{"model": "sound classifier", "gain_aug_db": 10, "win_length": 400, "targets": ["voice"], "norm": "groupnorm", "label_smoothing": 0.05, "muon_scale": "original", "max_grad_norm": 0.5, "max_steps": 7600, "batch_size": 512, "warmup_steps": 380, "adamw_weight_decay_other_params": 0.05}
Rows from block 5 of a small sound classifier, named by matrix and row number. Rows with one number belong to one channel. Each number is 128 + 32 x the weight over its row's rms, rounded and kept within 0 to 255. All counts start at 0. Numbers have three digits each.
After each channel's rows are labels from the 100 clips, of 14848, where the channel reaches its highest value: "top examples" is what is common among them. Only what is clearly more common there than usual is listed. The data: short read English sentences (LibriTTS-R).
# convs0: first width-7 conv (model.blocks.5.convs.0.weight, 144x144x7, standardized in use, each kernel summed), inputs 72-143
# convs1: second width-7 conv (model.blocks.5.convs.1.weight, 144x144x7, standardized in use, transposed, each kernel summed), outputs 72-143

convs0.37:121125088144142095139155139141099112114123093152154109129109099114083108108149088145188129143091175095195126097147176073080062117106147145140131152128120105211081141105128134064097121165170105195091138111135102105134
convs1.37:172166176115088091124131098093143166105113150094175142063150106177153125199067131132138058123100097133087123105163101194106146107142136140171151123098168157138167110129099171150155121118106192114173113112126089133098
top examples: voice: male

convs0.52:165148182116121091199089118066118101141105104168133134132118132099146103154129086123131113105102083236114121140196105166080133136095133070131159158087123146125083065158108157164133139132156094128165104100138119186116
convs1.52:138069157170142080109168059154137092111078118051114089120143108085085039104129144102109134069120083104127093164092078140153102099090109133149144133140132097090126205141150149149146125142131113081089158149162075192134
top examples: voice: male

convs0.99:126128169152173173114170119145197105132153102088087135147116149085120136175219140132080087136106133116146122088137110109080161076112148083140099087172104056113158121160136149133130099096193126131100147145176159080112
convs1.99:112172126127125136168138153127159175151149119123084147134136141118145115123119170138154111158127144120153091111154130180125099122138115071116120160141113168147087165101091171119170149172181117117135175149147203147100
top examples: voice: male

convs0.24:132127096146144119164151073134178065071131151197110149122103096146142090148122108107099071116121096165079117110175146084138112103074134102127128093140127134207164100134053121182115114078094111131218106136106116113081
convs1.24:089153099096134082061143184133180137113095137096121044121153172089145182096119089067154091179082121135162076141146125111148131139177081128110124139132115070097143115197115156118123113130103101131095070076108173158154
top examples: voice: male

convs0.22:194145135148107100069151114085121133108129128152101125122109127134161163150098098098118100135085070067186122119180188081103100126111152119167166156132184070127139147142100152173196181119098088083190117084084143150139
convs1.22:111198108152096111147146117112151116158119117112149136158161169145140157084128083095162070094136012191133058104134129178073144126108160054132109089139095125169182151108097123113116126168153139122126158138150162106167
top examples: voice: male

convs0.2:146090105176073137088106066078152097132132120133092114144157129106163094160133111141156098121173159116137160124203161146153071119116128127106122181117152060160133066168077109148143114162077083178161082120089095149174
convs1.2:098143105072114059139148143095142060135157091151095082066093137122044116094146088110129138125152121108194113106091122127130149173162097169135063126132133111151156156094105103132075140099126112116080144163102107135135
top examples: voice: male

convs0.137:143093139096100116189059160135133129198127069140145153131072096105161096119112159110131164106175172127120142106150112088093115083156139123085204161130084168145108109157051156126118138150148112123065164143140143105159
convs1.137:122110137142135150108121099112160127087104163092145145135155142142143094144091063131122163099131146170166154128069138112165083106112143122149092084161144102160100123116179150073094099107126125096149141111096120146075
top examples: voice: female

convs0.93:085137159106160117152159185119142128166125144109174128075142211112090128104114145064160140145195127128136122087086125122088155154066087150119140098121163112125141090085170124049135134116149111141138137111235173159121
convs1.93:136081154121103144118176146139128128134198124120120131177102152166166110150154166100140218200132147128148142068139123122180122168115155110152115205124128164101151176138139181149108143148144151120106084125099102174098
top examples: voice: female

convs0.41:167133164103117126082155105093147139084107201061094142156165133127053052128141158119139077083075177176127144113118080153023121150122078133125099134155075161202132146148141140081080121131175108165138126139103141103098
convs1.41:150151161093142129083133169146145125112166118208122157148166138094154185133126144136159152151155163163111176117130110108158146167130131143159172123126172211112172101138047136063116128117157160159149168140137158197169
top examples: voice: male

convs0.1:130126091095106108134092193112123065172130146137113136170175124120096136105092145113166157117222146095124156121108138151091143128107122144132143101150110159123122110166128108079134139087185094108155147130210151070130
convs1.1:134111137069128186159179146115078079142165168134075151140154133124151097154187149127134102137198214156157134129146110092112148161153131121098096148170140163133120131147162174110104079120119106132151070155132107168062
top examples: voice: female

convs0.105:066157120116170132115157070090126127147138091127118134169095091062116151126186086132134082054111131093130172178176158111167104154123130100066173106148109135193159160154145146087061129116113113134088102203108159152085
convs1.105:074122087127118122129130137187114107176112170116108168114115165132105093098143070103155114134125101150204091072124139144115180095121138194129158192134157091121099131094107176162151143125114192122093109131134138147147
top examples: voice: female

convs0.82:125167103183126107156168083144067076153179118123083155125100137090161112136120131115126116106107091113110113141136185098132105109088096138086194107142118106098110147155153096096139159135118102125098084146177154189180
convs1.82:110112115117120157114117127131156155119119106077182120091142113157122146119073125094110073134110144175135158093167178192136196211109121082152107122176184182181152189109195217139093121119190142157154171169139119138134
top examples: voice: male

convs0.134:133129149129138094119091132162125127207142125160192120102129090129186139115128156134138213199125182123092171136161088141092115065096091187127139132063092152098131123112118189105113117172108097123119129121090138146128
convs1.134:136117087112131176116185111158121126087115187175157135109118153146098094142160168113133107119095147134097103090091132133155052094108174119118141053125113047092110067193196148093086102150086133120126129069098096109092
top examples: voice: female

convs0.61:077107141146135103138127073163135163123105174169153055146144130126144076091119104127057114113117191167101113158099161173162099078069133106060134150141125144122093165170112152098114198121093106142141124139130062108068
convs1.61:124143135120147124106076198151104106159169149125143188116112097130146188095086183134090132160140097121182128075125067099146102149117099100095107110099112128134181129123136086101096157138105184125139151149086173083148
top examples: voice: male

convs0.94:197089187130090155120169170104100083171113118112107120143095088130146139154161142097080166148173170145137132127153104171092152110131108115077141109162125145110126121122071109147138168138097087171156096100171144087121
convs1.94:121127101110097139139141142207108158042129129140165128164113114165142134112106054155172140130083110160073119134107152138090111177102186104113169110080065149128130117119179151098065149122106145104149201136085085139063
top examples: voice: female

convs0.135:143160179139157096156149119116121180074185165096129112157159140115109101154173153094139129093074111126097087108096099135111120134157136127170103150162058111099160137141135151124103152096134160087149183116121141156121
convs1.135:149175082162106114146098063123190224074158164179106139151161159113082088190129132144111066126115124113155151081187123091086147156111100145151146111117092108203151171127117089175167072143173134107104173142094140102111
top examples: voice: male

convs0.55:117111140127189119139143163117118155164123100099149113185166107162119094152129201102093155139148206136142179157069164096153111095174163113098170165159081142114101108106151154139134124103127105135056152146120095094101
convs1.55:140112176108090173145127151164111134171073138131146196156113155134166122138128129077150132169163150119113176141077153151025121108090122132119099034102110121060085082136136148088094113143103096166128105132138098076095
top examples: voice: female

convs0.136:121147143088123120133113103107177120108160180091114165155186143086134110140099121157135115107202090123133057074120178163129176088123156102163127068186079091111144126200089084119159129106178145128162081131171142150077
convs1.136:130140133157151139109201100137172129134163132218184124170199207161146123121163135138158132130193172124143102130144096168161076141109111144141113125124122146138119179107153175171157152158166095140130130161113160196148
top examples: voice: male

convs0.128:136094128088123138158126135131112107097189172076057123131102099081144130081166120111143188072149148155112127113136142185075095163126112125157148183102114164119164113114115184144113152112087121130190181111163127145115
convs1.128:138117103139149162071116091087119086139130110196127103090081097138104086145149145109138083106118123089134180099076088119138162107079144114073085118099140104133098111117072159193150088156098077088112103082061127129175
top examples: voice: female

convs0.39:126079092096096120096116127157132114176107088124151091159121098171158129163129178133190149171131158142163139128116083137095115152124124068114188140149154084152096092151091129169128132114164103098159133139076087105128
convs1.39:114158140106136116131109108123116139101114170071179195127133131124137068108143062134190126079113091131111124150130176108078147109143139142102128104169051190153123119132082095078079132112080118197115132106209098118102
top examples: voice: female

convs0.21:173171124091133148141064097070122108141103140150101147120171191092103148139124103136088101090169051104145086134111077148106152129130190072168056124131163121140165104188102132119143145136137173175138067137145177152068
convs1.21:178161137137085060106100129119137087078110075145107141091144071070154139136091083104105159113119111053130071133160192115136173067146095166110104115102106109150086112097102103142162129161147099115111068124135146141185
top examples: voice: male

convs0.31:102151177140155091094123116092092150094130151137152125145166160120132090154105129190205096190086132051123117080194140060100136086131082143132104086096135114160148102172080166138122128132113083103181123111107205113196
convs1.31:146140077131081112099143120122162149103143127177116141125171147094136088169110099097097118147074023166190100071123139126090115027097159110173164096129120102121100107079105145128084134128107148124132078111119107120131
top examples: voice: male

convs0.9:159139161124188137100124086128107136108177068164092133159118106151079137105130196156138123101080097133174087156189127115113137129153232148103120143131140100121113099184154108130129151101151103137141112130110132104112
convs1.9:136071045127089148150091149132131124096103114103088108100116106083145187129082185087094116100101065074121149050102175073116147115095059135129134097124055114127122105061141057102123117144092156138118113107096129078196
top examples: voice: male

convs0.81:120177067195136086107126128097144056130127171096173103150181119159127147130143111148131107172139137106183178072110131136099093138071114208144106107116114130077166118071152199129122155115123076109157152111161103165110
convs1.81:122110104089129177134216163152111135138166170121122155132084175164170098186141171162137113145088221113106144067119146141166109082175144117125145096130081115146140107104126131094091140179113142192158086163107163103080
top examples: voice: female

convs0.126:124103115160140126129120119149144128111095142126136164110110098114133186126136109124153100127160147079086076082150086182160131101144128098126101097183126194112149104140118067046090153109100142151093145192133099134117
convs1.126:162151157183216106087094113166177172137220150169124124175130154131129099124126135099147121133113130129141173091143115114144149108123113157148142152113122130147187184141113161188174196145167170103117170105115094182177
top examples: voice: male

convs0.71:099134100065111126144118132134110103112111106098157134087151173113101074134095123126105120122128082129167146069131136134099185132178175153113154168133145118136126141171090138065056158177190140173136149144157142209132
convs1.71:062108073121100052117106087113104114089053142132113116087077099118138094101118087117123096116060108079083112240137122134121115110096115153130113113106173136113120111131071122150157143145116108176130167085133144139143
top examples: voice: female

convs0.119:128122126114131051122110222137128100151137175130135152119105152114156147080135130155180125155188165114135201126099114096135133119125115161109174070164053161111155161125133070115146123134013102127153140179091089093074
convs1.119:122186124122101158226138105163142124128172136133144161136155148179069135109186127081115146106142119132128096128138131092128100131126166122115137131083133061167066117091116169140077121076175120104067102127137145185070
top examples: voice: male

convs0.70:122111084173120167164070122103172146104142168051118112156159128163153081161121132152090186163091101151097091127135108166152094107137091148131116134074147096093163125155186134107162193103117113089188075161112131181177
convs1.70:182151150168150132078136108115127094138167176176114126096123176103140130147113139094117103162139229138070145104112194175161184093088165062123114082127219080134097167144109114181133138131127073132135135116108077125129
top examples: voice: male

convs0.45:101179162155100108110117068072108113144098210109108114118103111119140133159144137151089084137142081088106077117115157157132095142110141124106162178125133120122087098135125114147125115100154151087158159059225091182188
convs1.45:110084097115171110101094167115117102126120120124132083057130120093152123124093109106124129117103093114141102140083185064150185204184094121152122119129124126159181153084148181142116118132077159121164091197169227128117
top examples: voice: male

convs0.29:151151085088110168127143094184152116115133059153087115123164071133103087089120128125188097105103086114168132107112150126114095123155187077157120173047146102147095155122138151150155135121155214129105154122181152105132
convs1.29:112060113096078080104138070132076144124093114090105072087091060033186089110116130130122099129092146101194108148147160147089152164088094132121123155107109126145170150138130125138159132112101076115127137126107134123125
top examples: voice: male

convs0.50:127175111089073138141154116178119117126164108085103139062172196145102113154094124144201118132169115148133098107110137149077126153121110101129099118134135113148097160128122107168151092194118103109140106142084152185174
convs1.50:109109153165144145165119185149160043104076042102149122121156102106123147085157098122105122140074092086108147208130121127066103129122104174142116142123162105128107165104081122149130135186126190119050108149171068142153
top examples: voice: male

convs0.0:121100193148136117122181133081146185133096150097140177106168131109180134126150161210133139148122157164115138150168149116126084128140116204156094145134168089104177118150109191085130161092094072125116087092128157109118
convs1.0:151104120136161136132105159135109132111069073156137137117130191114121130125171182098109189194097142135105168100116162112134165142146092064159106199106077183080069165130178116116134116165152144181173160170127125096126
top examples: voice: female

convs0.142:080124117087084130128098137198077129146145115148114164114123173104157142086151100068071183181112121104130143122101104183085180138111177149129173166113152149145156151147120139103118117106169136187141117096156153072125
convs1.142:106069138079149122105079188071083129139059136074163069133108093094103131128146196167102131170102127078109151115153113067141070102165147031085125148113130156118133087082144150142091157160163152176102137139090130084113
top examples: voice: female

convs0.104:130143119148120125097180094128185105158122140072153150120134175086138071173130107120136052103148126111152151052115124139118124104103161077112134119173156155194082113106169131124144118112123100178163145095156158206124
convs1.104:121169132154112140124127179159116189080145178163126110125107107166207146127174209112128127155089157170139151127157108144105118182108145150191115161128082094124183159136071179173034121146153177103133133097178139072096
top examples: voice: male

convs0.44:107145138157104162087137135204141126087136176175167133141164184098121079120183147121096165123129166110144113134155149065143147126069098103193086079155074111150150113139193116129084156067135074131096074108106121178096
convs1.44:116145085131114204151068084103099174104109130135075113136090149186103181134107106137111088146120184105127121139144146069183136181206069129119099157130133190150062166123145189129125109163118117146188180131142132119162
top examples: voice: male

convs0.10:125183083121069089148098064157105120128132155187109095156120167100086118169130100171090129176144130132135145159137155096069130115140147149193118102090070142192075139197096107100151122110191099142158146063112167122134
convs1.10:107097150151095096099163139101152173137101086112152120112151096065190065125136074111114156093133096143135066137180171149172134117095119115163160160132094167084202122145150114088148130131116148091125120203151196157162
top examples: voice: male

convs0.92:116123124089130140101126142114146083165175110149088117126146141098125127088165099113174111101117139137118199074130150124159140098099086091079113078145161137132119120166172081089157108089106153121132153108139103161131
convs1.92:135131145139142166100155166107109094153143154075141091212093146113128180115159033127080255141128116110139089105114088144165108129123114151174162148126102143108110105114129185152104150095096136119138098119138115185145
top examples: voice: female

convs0.77:125087140152131119098098162101138141127092128098162057141158088154101124125128108081104174062183132097144219132177115108130113136150154126141129150126145180097116192102107152145095094132089136196077085117084168082117
convs1.77:124110124153164084152124132103146114202098127176123124204131134110088136051156135134157137122151067197143147173088123117145121127167123160110175132165087127103114083162136071155132142100140168196143106175139138122147
top examples: voice: female

convs0.84:106109143084132130170154123120124070129143097078128169106118159142116091117106129097169138114192088163124097116144160168159206106138136149135120206116154134120160131163187143078083141146122097131122070130070116183179
convs1.84:160089146166155198110135073136152104087123090126104111182149118175142160081144208143052111173120123135084125140091150112173099128140112084078105104143151097124088141094083121126157132153179122099086170074163084091094
top examples: voice: male

convs0.106:148092141154148127140160117096133144093089180137106155127178162119131122136109113145069162131137089149082106156128074141102132145104129083161098103098085130176126150155073113123114108137114115131182131149066164112124
convs1.106:159131147113131117114187111090094175114117078193138125091164146099132118160154134113178183128136155175153091134147156124037115069156165145099107105110135099102111139127129123152102128142106153136081111196113093154166
top examples: voice: male

convs0.19:127149135080113149098109041083102138108203118081092150097128153144152115116122078128095103128098156133116175158163126118125197137054092098137133116089188104130105107158151138164118174092119091149137108128121175175231
convs1.19:129134081102097177151164140145148095092099082135070022149137099122075151096118118162122191155169104135137150113136188116177119122142090132113156116096119146160118141128163129090091078158146162124110120119106134099102
top examples: voice: male

convs0.63:103109158169149133108160101162150159187147114109165154136109123082094103107212109095163127170076144189128142092098140096097083106146148144132117080119128134141083119088139135106143104129100129187089104137108141109154
convs1.63:099144139103106098118140128166116099078156103085099180199121134129150111084082136113102093072157102144096115122115117195094163141122097180132204134099141143116182135126113165114150139115169136070160133100146118116116
top examples: voice: female

convs0.98:086097150169136100168152156157170140206111131101163127136185093181086139084098150121114138136168118128165132131151091135133129186140150094179144142186132106114122113087061140186132102152105132090084095139119085149059
convs1.98:132103120137086175128139102233108094168087092150091118122104128156185102112145161137154150126140099071108151184085099161108140150175189139134114154181092159083119101139130122089067119115103109127104201127169145074110
top examples: voice: female

convs0.66:124177098118087135140140165145106166155106160115146166163126142122202148066134115148137170141115150122172149099137141109010093136078102130200170132185134099116114169132148126103123111101153111106132084126062089129066
convs1.66:105132144116106169154077110149113106158130134079131124178103152116099086151092139142165137130058078118072157173079165128105135067158127146087121159129167184079148120084105150107110097143111092198100145155156115114157
top examples: voice: female

convs0.7:127144190124107135076115129123138119212161126133140070128142138076118096130094116148123117143078124108195180101156111147101139113071119201135083122113156137141165073170167128208117156171194082092131131101138162198160
convs1.7:131107117168078146127162123131134119116084206125134082135120110191126093173140164134108069102163181097111119165116146140121133051177106119147105112123114136129127162106156136131122141136156054142106161076109139091162
top examples: voice: male

convs0.56:094127114132133118114120127119099112175127140064117089171161100168112107101117135061140038109167161087122149148135097102161079133098106142105152104134113188196146142112163138048069156122153151154140145158176089148088
convs1.56:108131133121152163093149156163051082145114113075095139088093184138163146154137101144163177181145146160154155108133184113143169084161154151139144173132112162122091102143162152151122116107088124199148100114101128129136
top examples: voice: female

convs0.89:139127144143149133169108109145160153152174131131091110170137179093080146138119107160128145138147142131110097113155112184107150130127101123038088075119111109150126161126116093133125133177046121120142109149071111168150
convs1.89:146126115150157147128177121124148172122158112122143142187139194093102117158138150159127162072161145195148081170173169153125178093084100197173127131126100086100127158057134110132135103121156171125114130106105122129118
top examples: voice: male

convs0.68:117102115142100128122140148139155142149131130179163161136161158182165087109155124076041084186092173170123188139094160150128150107120098111154062052154097063114085113089141117169206114143141111131117095140179185156107
convs1.68:100087227149133175170131200102137104168126162094101130167117065119112173095108170144114153091212128123121159166132105108142152204148129111082170127129158118129183128163160148064105136124099079086123086157147095114116
top examples: voice: female

convs0.69:133126140206138152018159103148182170094129115137155080148140164205094072160167142134072149172117160107151116155135124081089137099113116158153107150081127087063142130107127174142151120158140103110117085149088151142173
convs1.69:146150115126120127167125129117150141103158127208085124133129124083112189127123137108102069184148105105133186095048111093125075115104085088140137093116104124150131147106102053141144164078106097089117135096117094111121
top examples: voice: male

convs0.16:081137144144143133145120135114157147142136165148081120177079071119094126132093106131164166168174119164145102169175142126087141097131152111089154121090174126183091162126102099074134099176159080145179127126101065161186
convs1.16:119070131144157108102144158111143125102152135112179101090141160086158074155125092111111038100094177139096084112124165167115114107094148202157142134174161152099184150152143194194179076122124103125144149090212133186131
top examples: voice: male

convs0.35:114130115129161153162113085105047135059132125240102079076109102121134107141116132109161126146101132149158076109160140130108102128103149158168123151068131154156149130141114119151131141168105180109157096093167123091137
convs1.35:092077130104053087130130103096136100060113069097158108079157092096130116077098036174070029058124049064139025142122104169125126150125107090126169124093103091101113105155090109128078123091106107124117129158116150090130
top examples: voice: male

convs0.8:129162102123120098129148166116151142173098133116120103158162104105140121171139138060116164163141167151110187129129176120114131117114114154134153127155077138118130078120167102048103086114164175141093128078136055115102
convs1.8:114137172092125119132183172141103112214094099155114168133122136158183133169158147114170094154145174145118158145107092132059082071136160141116134128138078115077157082142090165042078074148112118155102105118133118116100
top examples: voice: female

convs0.74:141135092112075106152114114139085130077086107125130135141128134059157103108081136121139137144139125180063035103206164214083172167117132085108157146126060112140157128172109102082096158174180071164151099133082142140122
convs1.74:148046118106109093068107134076118093146081159125080104149148132098066124095199071146051091159136062123083119139087116103178076190106126128151183094131134104100046170148174095105113092063119154163134102168168081151145
top examples: voice: male

convs0.95:150127125135146136071149169122092111158169111064126121093141153115161076117131128162150110095095119127132128128154135104130099131102039092089154075163125128146089164182229102100148159184149132140144136148133111149159
convs1.95:106124164141100155124121079130121112166131067158153165145143119183145186113139123131108106173181065153136130108100122072081125127114139089132112121120081105185148140105159143114122121090147136108126114180091107149092
top examples: voice: male

convs0.33:177144140085190150123139163187156166165148059165121152143169154107112163130133126113119108156109113116207159102167124128077113086187156091077176115184105063170158135191138116158093133169095107169117069138074139136117
convs1.33:114121121108088122183166135131102156093123081142164100136106131110143136091150191105122128127114162125144102189109122172168150163104092135156125138091091175117152154132171049107176198095171135103182171107169143092113
top examples: voice: male

convs0.78:112109098089149091126153063161110190095060152055164135196143140134145090114201094126099138132088129092159130130083136145101146128138202145104083135105097124093133190107107084091116140120073118126079123120136121117125
convs1.78:146197123164128139131108155073129148104137162180163119097106126107148081148089170090119043098062126089167157144141079089119165197132066135109082161106140144124100105122105111187140111126120127151148160136120116136114
top examples: voice: male

convs0.97:139111158115146084151112109117112097140138207100087144134160183178102100088146120171129100144146141102085139153119118127102129108118123156129169089110102127151117185177100151143098095153170140129184097137127093094117
convs1.97:127133143088124162141083138053170122104166125105138093190125065117117103094148177133090094131118147189137153091116100108145111138153166123098097142091145108149127089160148095148162095138105156096116130100122130157119
top examples: voice: male

convs0.60:127114163188160109147201135152164127098150147064118140106181129167134157151120171133148110120169134132075129134082062092099098171094098118069128102133105162083140118135202147116075151111098076138144158139128088125091
convs1.60:107167113133174187123126147139119083161176097074165129165137158158083153141135068134104169145136199162095201116149151079154118168130177145127136136131109110142143116084073199170191140112163223160148158088124075162123
top examples: voice: female

convs0.6:107138120130111107125154157115127149116137128206123141127156141079137137152109094132099136092177120114102200151193125163091140138113104073115104099158119105204111114135095104126143152100111098135141113167123104102095
convs1.6:111114151106145091126110197148137138123139128095111079092155148176097158130154095164113089141121174145152175161164170091097101113114150128118075143119100123163152113180142057121148116134161074216192107108155175117155
top examples: voice: male

convs0.59:162130162093160102156133162092128151118095107108124144141146120085157159124129146143186166109196111026221131109148118086076165128116133077100118097146154144155171133138141129132129157183118098174176098080041150128090
convs1.59:120128160061148082065138145099128130174147155150215122084131113169093114171127067068123092127114173134114139145102154142139140133115161076133131109122165130127103125132058088099190151184095139121121122125127048172151
top examples: voice: male

convs0.65:120133115132108121151156160159100111096166160145126217141093114101097103095138116123141150135152087149108080121140203153046151192153109159148115143156122115143084160105130152146091073132185129135121149118147138130156
convs1.65:085101146042106130085075128107144097138074074121127089087091128161170106139131149082090121183065123102082207159129102150167066061130106158075103091115210161151141120085082135139114139125149101146108152162175132093087
top examples: voice: female

convs0.116:140124067093099104146130177163155178160110145076087142149094164134103145107140117153170144111170134159144070142147137183051127207194166113096121083111152113128076169144172092141142139146132083103152109079116125136112
convs1.116:142118107164133137097158128096100127136164153128087101089078121097083151164164127082128043152114164127086040116086079105146162100095129142137091157112135094084112127083127144130164041091105121123130057130090124135196
top examples: voice: male

convs0.54:177143092079140094085112164137067109120076119079111123128107177123163166081142099117120175140156157095109090107138086060102112170179079116129173171131149174113111157052110118071112108143171104144141108122162130139095
convs1.54:099118112112106147162121169176125111150140161128148124069164086136103124163115066147171121176074126096113155128129119165127102061156139223127165171125119124125155101160132113086102118128103172236133076107142123091137
top examples: voice: female

convs0.38:135109200152135123117234132125090152149117131087084145113160169096118110153126141070116101069164122084075149144111130140118084146166123112108123130143140135119127123088121106112082125122101139173070119106165155086111
convs1.38:175156126077119092188100173159120161162140121143092136142138172156140158133131094128163150148160170157120139133163153091167080155133115107143206107112075133216151125099111118124109156098185169199138139175140158104096
top examples: voice: male

convs0.80:104126149128153100096141096206118120142064091127123130121127156131204130133163137101175114148143152096123098091087188111067149102071056115149139096116124106091131176076120119113111130143158133123125116080172159123153
convs1.80:132198129116066186134155179102089131166140161128107110149221145157157068155127131159117148162150197141160115058113097115150105203156118170159193065136123127160132112130127182162114109125163163113153095117136145176095
top examples: voice: male

convs0.117:145100108149145120122105073132220146032118106108068140155149124156130127137104138132143145136133159137147117085178092140160105165121135166189081164122143100110134104154155101101140138122131162134180096081089136111109
convs1.117:186177094158098110159146133129148179164186140201093091119148128131083100168141131135109142172140132114120215147180168123143115107114113107144127078100121137175121144159096135183154102144100116158154102163057122147136
top examples: voice: male

convs0.36:092123134156148121103130161152086043140164124079121133103173144111143083146152113138105099159130107107081137099141130126170122163136172089155135128087119140154077098108057131098072130126066113198105155144108117188071
convs1.36:147122136129141083093091089148099080097148141175064130089097133132113115131118063068168103134194160128135113114128180184170108128141158196133139135130117118079152148150137157170161137150084138144210083219145155087198
top examples: voice: female

convs0.27:150100109118139134148180077094163099093161131097171111132165128128121086152121130068073123104126125154143096133124109147066111184110180082145172156197133129133129094092106134109088124148148062146139130078116110184109
convs1.27:157122106128111126140092190230134132075062103123124115139145116074148115125135110138161169149079145123114160186103122128149114134116086146130132124150141136144169160124139091101153142102134169156144147104141175107169
top examples: voice: male

convs0.139:211135129124208126139161103117125141069105133173121138143137174088130143128060098131144101121120089085172126148210115109124090131107141096167121104178116131171119138137046109117149085140128116146131131148146143064112
convs1.139:098147118098103144144137124166135171174105148094120170148124132159120126125121110119073154128203102168136127125152182114164165143156112168193139155125092107140178129169178142146167139147152127120112105134135182143142
top examples: voice: male